{"arch": "unet", "widths": [64, 64, 128, 256], "batch_size": 64, "final_lr_fraction": 0}
Rows from block 7 of a small image diffusion model, named by matrix and row number. Rows with one number belong to one channel. Each number is 128 + 24 x the weight over its row's rms, rounded and kept within 0 to 255. All counts start at 0.
After each channel's rows are labels from the 100 images, of 14976 (inputs lightly noised), where the channel reaches its highest value: "responds to" is what is common among them. Only what is clearly more common there than usual is listed. The data: stained colorectal tissue patches (NCT-CRC-HE-100K). In brackets: how many of the 100.
# convs0: first 3x3 conv (model.mid.0.convs.0.weight, 256x256x3x3, each kernel summed), inputs 128-255
# convs1: second 3x3 conv (model.mid.0.convs.1.weight, 256x256x3x3, transposed, each kernel summed), outputs 128-255

convs0.57 [183 119 129 132 107 128  94 128 138  95 124 102 112 126 205 103 134 120 127 126 132 119 128 128 132 109  90 146 119 133 112 167  99 164 128 156 152 133 116 138 138 119 158 169 191 143 136 100 107 134 162 109 144 101 138 131  93 133 103 166 148 136 115 122 108 135 135 170 153 127 105 105 118 105 117 124 147  91  95 117  94 126 138 115 139 122 136 136 169  95 104 203 104 117 144 142 132 144 139 143 153 118 130 135 145 121 161 128 123  92 152  82 127 118  99  97 153 117 113 109 196 123 141 135 123 128 146 102]
convs1.57 [ 99 109 118 137 143 128 172 113 131 132 113 141 123 108 121 158 115 121 142 175 120 111  83  87 131 130  84 132 169 103  97 112 139 136 158 144 133 167 118 123 114 140  98 124 110 134 136 166 108 137 145 125 142 162 124 141 149 145 159 145 148 120 152 157 117 159 113 133 217 140 134 173 124 121 120 110 137 109  79 125 131 132 112 115 105 116 104  91 121 142 136  97 147 131  64 121 108 117  78 122  93  84 107 109 131 110 131 112 129 164 180 144 157 125 129 105 169  67 110 120 135 112 144  86 131 127 134 152]
responds to: tissue: smooth muscle (43)

convs0.138 [189 109 124 139 163 110 124 134 178  65 121 131 133 129 115 126 121 113 112  68 143 156 124 144 110 136 117 140 143 158 117 164 124 162 168 118 100 105 128 141 131 158 158 113 144 115 154 128 125 116 116  98 136 147 132  85 125 121 125 123 119 106 133 157  78 144 128 159 121  93 118 153 137 139 101 147 110 124  94 131 142 125 106  96 121  90 116 124 106 128 154 141 119 161 139 158 114 124  98 113 132 106 159 151 135 149 141 147 136 134 134 117 124  99 161 172 100 137 103 153 177 142 109 154 101 112 128 108]
convs1.138 [113 103 140 116 104 136 113 109  98 150 159 113 112 178 109  93 141 112  93 139 130 100 135 135 123 141 115  92 134 120 127 101 129 148 137 121 166 144 119 127 111 176 160 123 151 138  91 121 111 133 134 131 112 139 108 147 121 101 140 175 116 139  99 172 128 116 119  86 148  88 144 123 127 128  84 113 137 136 103 132 118 162 168 161 104 104 144 113 112 141 140 146  89 110  98 150 116 123 121 123 122 114 122 112 126 126 137 131 122 114 121 102 126 102  83 131 146 139 151 135 126 160 117 111 148 119 149 122]
responds to: tissue: adipose tissue (35)

convs0.69 [ 94 145 110 102 123 139 157 154  79 136 134  88  81 151 128 168 150 162 128 148 131 120 152 129  99 172 110 132 116 145 125 133 130  90 134 154 159 163 108 108 122 110 129  76 118 143 149 110 135 154 131 135 133 126  94 174 126 135 105 120 137  91 117 141 162 114 146 127 109 119 143 125 107 105 126 155 190 120 129 124 146 127 159  88 143 164 121 122 148 111 162  59 129 124  49 103 109 161 106 155 137 116 156  96 155 141 105 135 123 147 155  94 130 141 102  87 157  98  98 129  75 124 125 156 143  83 178 110]
convs1.69 [155 119 146 130 108 121 119 102 153 119 112 168 133  86 119 133 117 149 101 136 107 122 152  93 179  90 189 111 141 133 164 163 111 177 109 109 135  84 136 154  83 149  87 156 144 141 167 138 139 110  94 164 104 109 155  92 128  98 119 137  95 142 124 127  99 108 130 131 163 148  95  97 172 117 123 141  91 142 152 132 106 112  90 153 148 158 160 152 126 139  93 155 134 180 153 156 129 110 157  87 124 129 100 127 139  85 116 158 115 115 130 119 116 116 148 191 153 149 143 119 138 113 143 151  75 110  98 158]
responds to: tissue: smooth muscle (33); tissue: cancer-associated stroma (31)

convs0.5 [126  96 133 127 131 111 138 120 123  89  94 146 108 143 126 133 155 141 121 169 105 173 126 156  99 197 117 102 127 146 157 113 115 119 126 146  90 152 109 122 135 131 101 164 113 120 162 136 127 119 101 130 144 121 127 169 120 103 145 112 125 145 133 120 140 101 114 119 147 159  97 154  87 114  99 107 155  97 104 122 149 139 167 125 126 179 105 153 103 131 128 102 107 114 144 139 136 133 140 116 136  99 101 122 132 116 117 188 117 154 115  96 162 130 126  95 102 146 143 171 134  72  89 104 122 111 136 131]
convs1.5 [146 135 101 107 112 106 121  82 142 140 129 128 117 109 147 168 167 121 157 122 146 125 103 111 126  60 125  90 118 123 164 131 129 106 143 120 143 121 146 138 135  94 121  94 128 136 139 137 155  91 150 149 150 122 178 149 142 117 105 135 134 124 129 178 137 151 165 138 129 112 119 133 100  93 104  69  69  94 127 175 102 135 125 106 120 118 186 104 117 137 127 147 124 114 109 147 134 123  83 121 118 172 114 107 121 120 132 103 162 179 117 153 115 104 124 142 138 114 101  94 166 130 106 170 141 183 124  86]
responds to: tissue: cancer-associated stroma (33); tissue: debris (33)

convs0.180 [137 143 132 129 162 138 133  72  84  95  98 116  82 111 142 120 158 162 162 120 157 136 139 149 109 116 141 151 164 128 129  88 133  93 111 133 108 112 144 112 106 152  82 184 124 172 165 114 137 144  97 164 113 112 155  81 102 107 140 130 162 101  95 155 138 155 163 117 130 173 145 170 194 129 137  88 151 121 106 141 119  93 158 129 138 146 133 122 121 110 121 134  98 176 170 104 146  89 129 131  88 122 120 153  93 124 165 176 125 114 132 114 124 143 153 152 132 137 139 146 114  83 125 128 114 172 114 127]
convs1.180 [106 133 150 108 123 108 140 167 173 138 152 119 119 159 142 190 148 137 141 125 187 112 144 131 111 128 113 104 110 100 104 130 139 151 123 114 157 169 110 130 117 129 102 144 137  77 119 170 165 106 157 125 151 138 158 160 175 127 145 135  88 167 116 112 142 121  85 189 132 122  96 115 124 127 132 128 108 177 136  84 126 156 108 100 109 147 149 172 139 127 169  98 123  87 123 143  97 157 160 126 139 106  93 151 101 129 135  96 168 116 112 163 121 112 145 143 112 119 156 111 138 151 154 110  93 131 174 117]
responds to: tissue: normal colon mucosa (27)

convs0.171 [116 119 121 172 113 136 147 105 135 165 116 166  86  75 146 121 157 134 118 131 116 122  75 180 123 118 195 144 173 138 112 109 160 159  95 126 116 133 129  90 115  96 125 156 138 112  86 144  91 101  99 109 107 143 125  95 114 173 166 130 162 133 132 129 176 167 131 139 140 156 148 122 134 137 156 137 159 155 142 109 129  83 146 136 151 110 176 133 109 157 132 179 105 155 146 103 138  94 152 135 128 115 149 115 124 124 171 112 132 122 130 122 141 201 141 125 171 136 183 133 153 133 109 100 108 123 171 136]
convs1.171 [ 90 135 158 136  85 137 147 159 181  89 139 124 137 159 151 159 124 147 110 112 141  87 188 122 144 161 111 152 105 123 123 153 112 134 161 151 103 179 158 131 103 125 131 110 113 148 117 104 125 122 138 169 143 140 166 159 153 116 130 124 101 112 137 143 148 135 159 101 125 113 117 126 126 156 128 120 110 141 111 159 150 140 145 138 136 180 138 139 120 165 157 118 122 193  99 127 118 157 145 119  96 107 144 156 140 142 143 153 138 140 107 120 135 108 115  67  92 111 149 118 158  97 147 127 138 146  98 118]
responds to: tissue: debris (64)

convs0.246 [135 139 161 105 102 126 120 132 147 135 157 131 123 116 118  97 133 118 120  80 161 163 150 133 144 149 131 166 157  99 172 122 132 106 166 124 117 116 155 115 113  93 106 149  92  98 110 163 141 141 109 148 195 116 106  89 144 103 124 124 113 137 163 108 122 114 121 136 110 159 120 102 137 107 120 149 132 106 112  90 108 137 121 122 108 102 124 148 126 173  90 117 124 127 165 101 132  76  90 131 114 141 186 164 138 136 113  85  73 152  95 128 135 126 134 197 105 105  89 129 135 139 139  92 141  90 114 107]
convs1.246 [104 104 191 152 113 148 135 122 132 128  99 130 163 152 149 148 161 106 134 192  87 127 131 115 119 123 104 103 124 146 117 165 111 149 161 120 137 121 144 142 134 108 127 105 112 113 133 122 151 144  99  83  83 105 138 169 157 140 132 173 118 124 136  93 122 133 130 154 134 161 158  87  91 104 142 117 141 154 174 152 134 132 151 147 143  75 113 105 109 127 114 123 137  90 154 131 101 144 140 125 125  91 106  80 131 155 164 164 178 152 106 121 131 131 158 111 123 132 120 127 124 129 154 136 122 106 133 135]
responds to: tissue: tumour epithelium (60)

convs0.50 [ 85 105 123 137 173 133  63 162 101 149 117 138 104 139 162 149 133 124  93 115 127 152 116 156 164 114 151 166 136 188 137  97 133 113 122  95 142 142 163 124 110 105  99 112 130 131  82 116 132 117 127 124 199 101 106 139 121  84 154 126 107 143 145 149 144 120 128  78 157 141 103 140  94 127 120 154 112 164  90 115 138 154 118 110 148 133 104 103 100 172 110 104 100  88 157 135 125 178 104 107 135 124 105 122 124 176 102 162 157 115 111  95 157  90 151 114 100 127 139 132 118 106 118  97 117 146 113 149]
convs1.50 [188 160 157 156 111 140 149 156 145 123 107 135 107 120 146 121 159 156 121 138 123 138 110 137 129 147 120 107 109 127 153 145 151 171 149 142  79 135 114 124 132 193 108 167 106 115 162 125 117 132 132 153  61 113 141 104  87 185  96 170 157 147 178 132 142  97 134 105 115 100 136 128 157 143 158 136 123 122 146 145 116 105 111 120 157 156  96 123 137 127 107 145 161 111 184 140 128 119 155  89 135 134 123 104 181 104 156 130 152 100 140 133 141 135 140 175 121 128 136 113  96 137 130 131 142  81 156 133]
responds to: tissue: cancer-associated stroma (28)

convs0.85 [113 136 137 116 157 115 124 119 151 144 103 149 113 121 169 143 137 111 125 157 110 121 153  94 111 127 127 162 127 101 141 139 151 167 120  99 134 149 164 146 149 140 115 125  90 175  89 134 118 125 116 140 126 111  95 146 111 120 123 102 114 134 139 147 146 113 145 121 111 135 146 136 158 106 137 120  99 119 112 152 106 127 123 132 120 105 123 131 120 137 102  89 101 150 149 148 127 127 130 113 127 146 136 170 125 109 112 144 150 132 141  66 121 142 142  96 104 174 103 128 149 129 140 146  97  88  96 190]
convs1.85 [136  99 151 122 157 131 135 166  95 109 128 111 144 110 126 137 126 163 161  95 142 138 134 158 125 105 158 100 100  94 123 136 142  94 111  90 167 146  87 102  81 171 178 139 170 156 141  89 109 143 158 126  89 124 147 163 124 110 118 174 103 107 127 131 162 139 122 138 120 125 150 141 106 158 128  95 148 131 128 117 138 156 152 119 147 149 150 154  94 105 130 141  95 160  97 129 134  98 136  93 156 144 117 147 127 137 105 131 114 134 105 137 103 131  93 112 144 147 152 130 161  97 125 161 130 137 166 109]
responds to: tissue: normal colon mucosa (30); tissue: debris (27)

convs0.207 [131 123 133 136 146 126 115 105  98 142  86 118 102 140 111 123 149 120 120 141 157  83 133 156 142  94 126 133  83 124 128  90 134 116 126 136  93 111 112  77 160 132 131 133 176 129 116 157 146 127 145 105 102 103 127 123 122 171 129 117 133 143  97 139 112 151 103 120 123 136  97  98 157 140 114  85 148 117 136 124 116  91 107 155  87 122 112 103 147 143 127  97 123 152 135  89 138 131 127 127 104 162 155 141 142 118 118  69 147 134 129 167 136 136 125 187  58 113 122 137 151  95 153 123 149 130 192 179]
convs1.207 [132 129 119 141 141  89 180 158 121 139 129 104 115 143 155  98  90 145 149 106 152 145 114 141 103 137 136 123 102 142 148 114 117 130 136 139 136 119 153 145 118 152 128 174  84 119  77 104 152 153 128 149 120 143 119 169 124 174 173 122 170  90 154  78 127 133 137 109 115 119 115 107  84 145 135 150 151 118  76 132 154 157 159 114  77 132 170 118 130 124 165 140 161 137 142 123 137 126 170 129 167 117 111 138 137 131 141 150 140 119 118 110 174 106 164 130 103  95 151 154  88 127 108 130 133 127 113 122]
responds to: tissue: normal colon mucosa (68)

convs0.163 [125 109  99 117 133 117 143 113 118 101 114 135 122  99 148 124 118 121 151 174 146 117 120 156 154 153  87 138 113 107 133 116 152  97 135 118 145  80 148 119 159 125 134 114 152 112 128 167 175 109 126 110 100 132 106 124 141 132 135 111  97 161 116 103 135 105 135 159 139  71 130 106 132 147 139 119 111 130 160 151  87 170  73  78  95  96 114 134 129 163 118  87  97 127  99 131 109 104 131 152 110 124 121 158 121  84 113 103 142 157  77 142 152 151 169 228 157 116 107 137 118 114 133 132  81 154 121 147]
convs1.163 [135 108 139 107 162 160 108 139 103 123 107 150 124 151 152 132 132 168 134 186 131 123 153  99 175 133 168 128 126 119 127 122 122 151 140 113 147 156 149 124 124 120 121 123 126 135 122 126 105 169  97 101 144 138 153 121 128 100  89  92 124 162  92 110 154 103 173 129 115 158 157 182 145 130 136 101 117 104  71 122 101 178 166 134 126 143 152 119 138 133 183 101  90  92 138 127 135 135 126 158 120 113 132  94 142 154 123 107 136 138 111 112 121 105 123  67 166 130 121 104 137 146 126 117 133 148 126 126]
responds to: tissue: adipose tissue (43)

convs0.107 [ 76 213 110 138 164 118 153 100 166 140 138 128  81  98 133  94 144 126 141 101 136 133 130  87 113 117 165 108  87  86 138 153 100 162 143 105 111 142 108 119 161 119 120 168  85 136  91 139 115 125 138 100 150 109 133 159 153  85 114 135 119 138 101 110 125 108 108 171 127 149 120 153 131 121  94 113 122 130 122 140 133 122 129 106 170 152 120 142 107 130 125  97 121 114 141 117 129 150 130 162  88 111 141 113 146 152 117  79 104 108  94 125 116 154 121 147  81 146 128 133 140 114 160 121 143 121 137 105]
convs1.107 [135 110  82 139 104 141 129 143 115 113 133 136 114 105 171 138  91 130 137 131 158 159 139 111 137 114  88 109 156 150 145 140 130 131 123 105 128 102 130 131 138 165 110 112 155 160 112 120 145 154  84 172 120 152  91  94 123 124 124 131 142 113 140 117 143 113 106 120 155 120 122 134 144 155 171 154 125 185 163  99  78 104 120 113 144 105 127 131  89 123 120 104 149 134 123 131 116 155  95 130 119 153 139 134  85 118 110 118 115 125 133 130 107 123 157 147 145 152 168 137 176 143  89  95 133 130 144  80]
responds to: tissue: adipose tissue (61)

convs0.206 [108 136  89 112 131 127 139 154 107 129 132 134 149 106 138 145 122 150 118 175 137 112 127 128 200 122 132 136 118 104 135 135 113 144 121 107 123 130 150 141 142 157 138 139 110 127 153 101 130 130 137 159 169 120 101 147 138 122 118 133 143 155 132 126 137 112 148  77 115 124  98 155 133 127 140 127  87 100 166 135 166 119  89 120 125 109  94 151 119 153 139 114 173 138 139 165 118 149 116 129 121 131 151 168 168 155  96 128 160 150 134 119 140 121 153 149 160 174 132 145 120 196 118 134 135 103 152  80]
convs1.206 [146 151 150 133 134 125 141 105 148 124 120 158  95  87 114  93 185 136 145  92 179 151 156 145 145 107 158  87  98 115 110 173 150 137 136 116 121 161 123 109 136 167 109 138 141 117 126 129 168  98 104 105 111 139 143 120 118 120  66 129 120 152 138 124 124 119 164 124 147  99  98  86 115 134 151 104 147 133 100 156  92 124 139 107 127 102 177 112 157  65 112 116 110 134 119 114 133 130 126 104 135 100 106 179  86 152 151 142  65 104 139 158 155 148 101 128 158 150 137 147 114  87  96 159 114 152 112 164]
responds to: tissue: debris (34); tissue: cancer-associated stroma (28)

convs0.185 [123 122 172 141 122 111 111 167 109 182 156 119 129 160 125 115  99 129 117 152  97 117 126 122  81 128 115 111 162 117 112 143 112 135 163 115  76 164 109 133 113 112 145 127 104 133 123 113 148 137 112 128 160 117 149 142 109 161 155 107 119 141 130 118 114 167 193 116 131 139 124 124  82 152 141 158 128 135 125 136 155 114 145 126 120 126 130 136 161 149 102 118 115 100 101 171 120 150 174 129 131 119  91 138 139 144 153 118 132 106 138 130 129 126 109 109 153 143 126 112  69  91 156  88 126 152 168 127]
convs1.185 [127 107 141 127 149  98 107 121  98 108 119 121 180 116  93 154 100 121 131 120 136  92 108 101 143 124 149 142 146 116 133 147 130 144  73 158 130 124 135 118 101 118 114 120 154 160 136 144 128  97 120 156 110  95 148 101 100 106  98 130 130 108 155 128 108  75 146 118 130 149  81 117 153 168 169 103 120 122 141  88  72 129 170 123 149 137 107 145 104  92 146 136 120 120 156 103 158 154 112 112 118 165 161 124 135 124 151 166 116 111 145 117 163 132 125 159 126 128  89  95 131 146 157 181 139  85 139 189]
responds to: tissue: cancer-associated stroma (42)

convs0.115 [ 73 121 119 137 145 108 154 165 113 169 142 148 166 138 132 124 107 112 128 130 102 165 106 128 129 124 122 114 168  99  88 134  88 139 101 112 127 143 118 140 138 142 107  98 104  98 138 153 118 154 137 130 123 132 136 138 166 170 156 127 115 128  74  96 144 103 165 124 110 137 138 142 117 135 145 137 134 141 119  83  96  80  97  85  84 165 149 125 127 117 102 143 158 123 151 133  89 127 113 128 127 111 124 163 130 127 153 164 154 168 108  93  91 150 112 196 153 136  88  97 155 118  87  84  98 138  85  99]
convs1.115 [155 140 116 122 111 100 120 145 139 108 132 144 106 107 123 177 121  99 136 116 148 101 161  73 148 116 105 142 125 109 158 109  92 119 151 123 148 119 117 140  94 135 119  79 142 127  95 155 179 110  85 121 112 116 172 123 129  70 148 123 147 118 131 138 158 152 160 144 118 123 112 106 141 100 156  75 173 132  96  96 157 175 146 122 123  97 142  97  99 174 138 149 145 142  85 126 165 158 116 149 159 120 161  91 124 164  96 108 115 115 134 149 178 127 116 116 137 101 165 128 111 110 116 138 135 143  69 117]
responds to: tissue: debris (33)

convs0.88 [158 146 105 111 193 130 162 138 133 146 163 159 126 131 119 154 130 123 109 138 132 112  96 124  97 134 119 110 111 158 181 137 147 134 103 115 127  71 118 134 124 133  99 176 155 155 132 136  89 132 154 157 106 141 115 122 157 141 151 143 110 133 153 128 108 112  75 167 115  85 140 157 105 140 117 119 105 129  91 156 107 161  87 115 175 104 152 119 126 110 127 153  92 126 147 103 111  89 154 116 130 122 129 134 160  99 169 126  96 193 106 134 149 102 143 169  98 100 125 127 160 133 148 121 151 107 120 162]
convs1.88 [143 162 114 102  89 170 155  58 112 150 145 111 130 194  98  92 138 137 120 106 129 141 157 159 174 121 147 137 180 129 163 113 113 123 133 122 137 120  84 121 135 152 144  79 165 136 100 122 156 142  83 104 148 138 109 131  97 125 125 122 161 108 123 154 100 106 119 110 158 175 118 144 158 162 171 136 125 115 110 123 148 131 164 136  91 150 100 137  94 121 165 144 189 148 130 140 136  84 140 137 111 153  91 144 112 130 129 145 141 106 157 139 142 113 105 112 131 107 112 132 134 110 121 128  92 124 166 159]
responds to: tissue: mucus (25)

convs0.197 [134  86 108 109  86  96 115 111 101 138 124 112 158 146 135 152 133 125 166 105 167 158 171 150 126 109 110 163 143 120 118 157 142 124 129 116 195 148 150 145 120 145 142 108  84 173  96 133 137 151 116 147 149 125 165 148 154 121 141 145 152 139 131 108 128 113 183  83 125 152 149 157 165 130 143 161 139  92 140 136 144  92 173  85 144  98 143 122 116 100 120 128 102 138 123 117 136 173 148 121 158 121 120 141 109 153 121 124 101 159 137 150 159 164  87 144 105 157  83  93 166 130 134 116 148 120 114 143]
convs1.197 [160 121  99 165 134 185 152 119 122 117  97 120  95 123 157 127 134 120 106  96 126 124  88 113 102 152 187 136 123 138 120 147 129 132 135 103 150  93 135 151 146 138 125 133 155 125 183 140 127  91 164 152 100 157 154 109 113  98  78 123 127  90 111 135 124 136  72 141  96 118 112 150 130 137 151 120  86 116 122 128 103 136 104 150 117 131 132 123 119 137 167 145 117 186 106  95 119 107 141 159 118 136 159 165 151 107 114 101 122 124 113 138 125 169 111 116 137 122 129 136 111 136 100 119 141 188 136 146]
responds to: tissue: mucus (31)

convs0.21 [117 148 219 102 139 119 149 143  94 138 157 157 119 116 111 134 121 128 155 117 138 151 133 157 142 161  67 109 152 134 104 104 134 147  88 135  97 174 137 163 141 111 171  71 118 165 125 137 107 140  89 137 163 135 128  97 136 101  98 120 160 142 197 129 139 132  95  91 101  77 171 121 159 125  89 152 128  93 176 120 132 116 141 110 126 120 112  86 146 119 113  90 168 126 130 136 136 124 108 158 132 131 132 102 150 161 120 141 154 135 123 103 123 159 124 128 136 122 109 146  90 119 135 142 138 104 123 172]
convs1.21 [114 108 108 111  96  96 109 116 133 112 135 112 107 174 150 121 120 122 134 128 112 173 128  98  84 100 181 147 127  98 119 112 131 148 134 144 188 126 120 117  83 137 120 118 149 104 117 118 144 142 145 182 154 132 105 130  71 151 146 109 156 128 117 139 116 156 137 114 151 134  95 102 107 143 134 119 159 127  85 130 139 172 135 155 169 160 116  81 144  91 134 201 134 149 139 115 150 133 144  84 117 131 151 108 120 121 141 126  93  94 131 167 134 144 114 135 156 209 134 141 117 125 102 123 153 139 128  95]
responds to: tissue: tumour epithelium (42)

convs0.112 [129 105 135 145 107 122  98  98 124 137 116 113 141  92 131 103 127  92  94 123  90  80 145 161  91 140 161 117 140 170 111  80 153 119 101 134  97 123  70 111 133 134 156 101 133 150 155 137 121 133 115 123 129 109 129 110  67 106 114  99 115 162 132 107 110 163 113 125 184  94 115 163  83 141 157 119 130 140 119 151  76 127 152  98 118  88 125 150 153 118 183  96 131 101 126 152 131 130 122  97 149 114 106 115 147 102 125 161 174  93 111 154 107 152 110 110 108 146 159  90 120 124 121 117  92 133 138 150]
convs1.112 [100 138 165  92 116 142 121 150 151 124 118 177 141 151 110 131 159 121 153 171  75 188 125 166 140 131 135  85 120  89 164 158 144 176 158 124 113  86 119 152 116 122 104 157 141 185  78 113 111 104 121 147 112 121  91 119  93 123  91 145 144 135 110 142 149 137  77 132 104 152 116 140 135 110 119 120  97 156 143 101 162 121  91 163 147 137 122 125  64 148  95 162 122 129 114 106 126 102 141 142 149  90  93 106 132 133 125 137 111 103 144  97  91  82 141 190  84 107 136 114  94 123  79 136 149 104 128 144]
responds to: tissue: lymphocytes (40)

convs0.204 [152 133 122 113 126 110 144 117 123 139 129 119 131 118 134 149 124 127 144 163 150 143 149 155 115 143 113  89 132 115 131 142 101 108 111 123 136 147 144 128 129 138  82 102 108 119 153  85 100 118 104 172 184 162 168 152 125  76 121 115 130 127 117 172 106 175  85 135 141  90 125 133 149 122 135 108 136 137 164 142 105 122 135 151 136  97 121 152 130 193 125 142 114  93 152 123 135 128 165 136 117 125 155  79 131 116 144 118 105 108 145 173  99  75 133  85 103 138 137 134 117  99 154 162 143 136 108 125]
convs1.204 [ 79 127 117 104  97 158 111 111  82 119 113 153 127 150 145 134 116  68 123  85 143 143 109  99 118 128 132 180 144 110 134 127 163 165 171 123 128 109 130 134 129 126 126 160 174 115 124 147 123 101 116 108 118 105 104 144 141 137 132  96 133 141 104 114 139 136 116 131 133 132 144 112 126 140  91 103 156 105  97 108 133 142 109 117 134 137 111  64 124 116 140 146 139 124 154 138 160 129 147 126 119 126  92 117  76  98 150 104  97 122 127  98 134 109 124 141 189 106 143 163 134 156 120 108 115 147  91 151]
responds to: tissue: normal colon mucosa (57); tissue: mucus (30)

convs0.87 [164 157 153 112 131 136 131 141 122 140  89 141 126  98 124 103 113 139  90 119  94 162 169 194 133 117 159 138 134  92 114 128 103 136  57 139 134  99 137 133 126  97 150 125 138  91  78 103  83 130 130 101 110 161 162 152  90 143 148 125 122 162 135 143 126  86 109 131 112 150 124 149 120 146 103 149 103  95 109 139 146 157 107  93  96 158 140 126  95 150 131 176  91 130 102  66 122 136 103 123 143 118  90 113 125 115 122 158 115 103 159 136 113 113 139 119  74 143  98 123 176 103 103 108 123 118 162 107]
convs1.87 [121 156 108 102 150 129 149 111 133  91 148 131 154 156 136 143  93 120 140 127 147 103 142 114 142 114  81 111 114  79 118 116 150 114 157 154  83 129 139  98 127 131 125 109 167 157 154 107 154 112 143 169  96 122 108 109 129 141 152 206 116 134 124 148  91 125 119 152 170 125  87 145 119 106 147 110 112  84 157 131  99 136 128 119 134 118 104 104 112 110 145 104 120 146 136 139 117 180 155 152 115 167 107 157 140 151 169 126 100 148 116 138 124 140 119 141 147 128 141 141  93 135 133 114 120 173 125 109]
responds to: tissue: smooth muscle (32)

convs0.75 [147  82 110 107 122 104 127  82 123 127 135 139 103 109 159  66 141 104 111  94 114 116 174 135 125 200 121 118 102 154  98 151 129 146 140 137 134 126 131 134 144 150 135  90 144 180 100 116 148  85 139 134 169 100 107 162 141 148 132 153 128 137 125 118 131 112 166 125 121 120 128  92 154 150 135 109 164 126 129 139 169  99 100 157 117 124 128  83 115 123 111 104 144 112 157 158 113  99 146 125 140 113 128 106 125 108 138 130 117 115  79 161 129 118 136 149 168  96 109 128 145 133 131  91 101 122 128 152]
convs1.75 [ 83 162 150 140 132 138 185 140 113  91  93 157 138 134  82 184 121 124 152 118 103 145 137 129 163 115 152  86 114 109 127 116 165 130 144 101 134 104  92 129 135 134 101 192 110 128 172 142 114 117 118 120  92 120 149 120 150 158  86 112 124 182 164 113 140 105 120 131 106 110 114 154 116 141 123  70 140  96 146 122 112 149 138 132 144 111 119 178 126  92 119 132 102 104 132 142 120  88 128 116 135 116 130 144 179 160 170 151 143 138 148  85 121 130 144 149  49 160 135 144 127 114 143 117  93 122 126 122]
responds to: tissue: mucus (35)

convs0.242 [183 150 123 116 133 110 127 153  86  97 138 116 105 159 125 123 124 112 125 112 120 181 138 131 116 161 113 113 124 176 119 152 129 123 149 162 113 169 142 113 110 116 115  94 109 102 134 114 180 135 182 148 167 138 121 114 126  97 133 126 148 150 135 150 116 130  95 156 118 138 153 121 160 127 114 136 124 172 176 100 119 139 185 145 102 144 114 119 117 120 126  72 125 131 118 145 126 151 142 128 107 167 129 131 162 119 133 163 134 137 147 159 162 162 111 129 146  91  84 158 117 121 168 124 164 119  96  89]
convs1.242 [120  76 118 118 106 182  88  74  99 172 154 123 179 111 119 124 127  96  87  88 128 151 104 118 140 142 149 100 198 134 143 113 142 110 105  96 158 108 151 126 144 181 142 163 119 187 109  93  99 109  97 127 112 112 108 119 122 143  97 109 109 169 115 121 103  86 144 128 162 120 141 119 138 124 113 146 143 125 107 118 117 110 109 155 143 111 139 117 140 130  70 146 121 138 126 130 130 128 121 119  69 124 152 125 121 159 169 119 197 138 107 105 136 152 118 148 131 121 113 146 125 119 118 134 116  99 139 120]
responds to: tissue: mucus (49)

convs0.122 [ 86 144 154 156 118 159 117 112 104 157 148 117 143 127  97  89 134  99  93 100 118 115 118 125  92  93 130  63 129 132 109 153 127  93 109 130 126 169 122 138 137  94 106 133 129 179 134  91 148 111 104 148 103 151 137 136 163 136 103 102 133  92  69 130 153 149 111 151 138 130 108 109 118 129 101 127  86 135 103 119  82  86 193 133 112 154 112 150 153 143 108 150  86 144 158 109 137 132 125 129 125 107 136 100 151 147 128 133 171 142 148 131 137 130 144 127 119 146 111 145 100 148 142  97 166  83 129 174]
convs1.122 [125 111 110 117  83 128  86 135 183  86  91 115 102  95 143 177 103 118 180  96 151 126 130 138 176 149 162 156  91 103 110 125 151 153 125 164 127 131 131 125 130 136 116 130 109 112  96 132 126 143 145 127 169 140  99 134 140 110 115 100 127 149 173  96 131 100 133 101 125 156 146 141 157 136 106 154 106 137 133 134 106 104  75 127 143 119 148  96 113 118 118 148 145 129  95 149 140 163 124 159 110 115 108 126 109 133 103 124 187 159 170 103 163 131 111 160 132 116 127 115 149 142 141 120 146 161  94 134]
responds to: tissue: adipose tissue (50)

convs0.192 [128 135 171 139 151 134 134 106 133  72 127 118 145 118 146 127 116 118 186 136 120 107 151 130 132 167 140 119 145 152 116 103 121 137 144 139 138 145 130 107 139 136 166 127 142  80  98 124 145 118 129 137  92  99 136 146 129 152 117 149  99 163 175 100 131 159 125  76 110 147 141 125 136 154 140 102 102 144 135 108 111 130 161  98 110 136 110 137 160 134 105 116 127 148 126 107 153 109 120 142 128 113 117 113 162 132 130 130 116 113 119 155 104 123 116 162 122 103 152 118 111 128  86 168 136 114 115 116]
convs1.192 [176 119 131 137 116 153 161 147 126 106 125 110 170 118 147  92 103 129 135 142 111 181 142 143 137  92 103 132 107 133 122 146 124 115 113 104 123 110 112 111 180 128 136 125 136 135 100 123 104 126 141 138 133 161 143 116 166  85 129 115 123  90 100 151 171 139 140  78 144 143 153 142 121 132 150 159 158 117 125 148 119  86 107 127 184 136 108 163 110 168 134  64 141 124 118 159 123 145 122  97 138 128 132 119 161 144 106 138 121 174 135 117 130 103 161 121 115 139 132 102 134 102 115 136 178 158 118 138]
responds to: tissue: adipose tissue (40)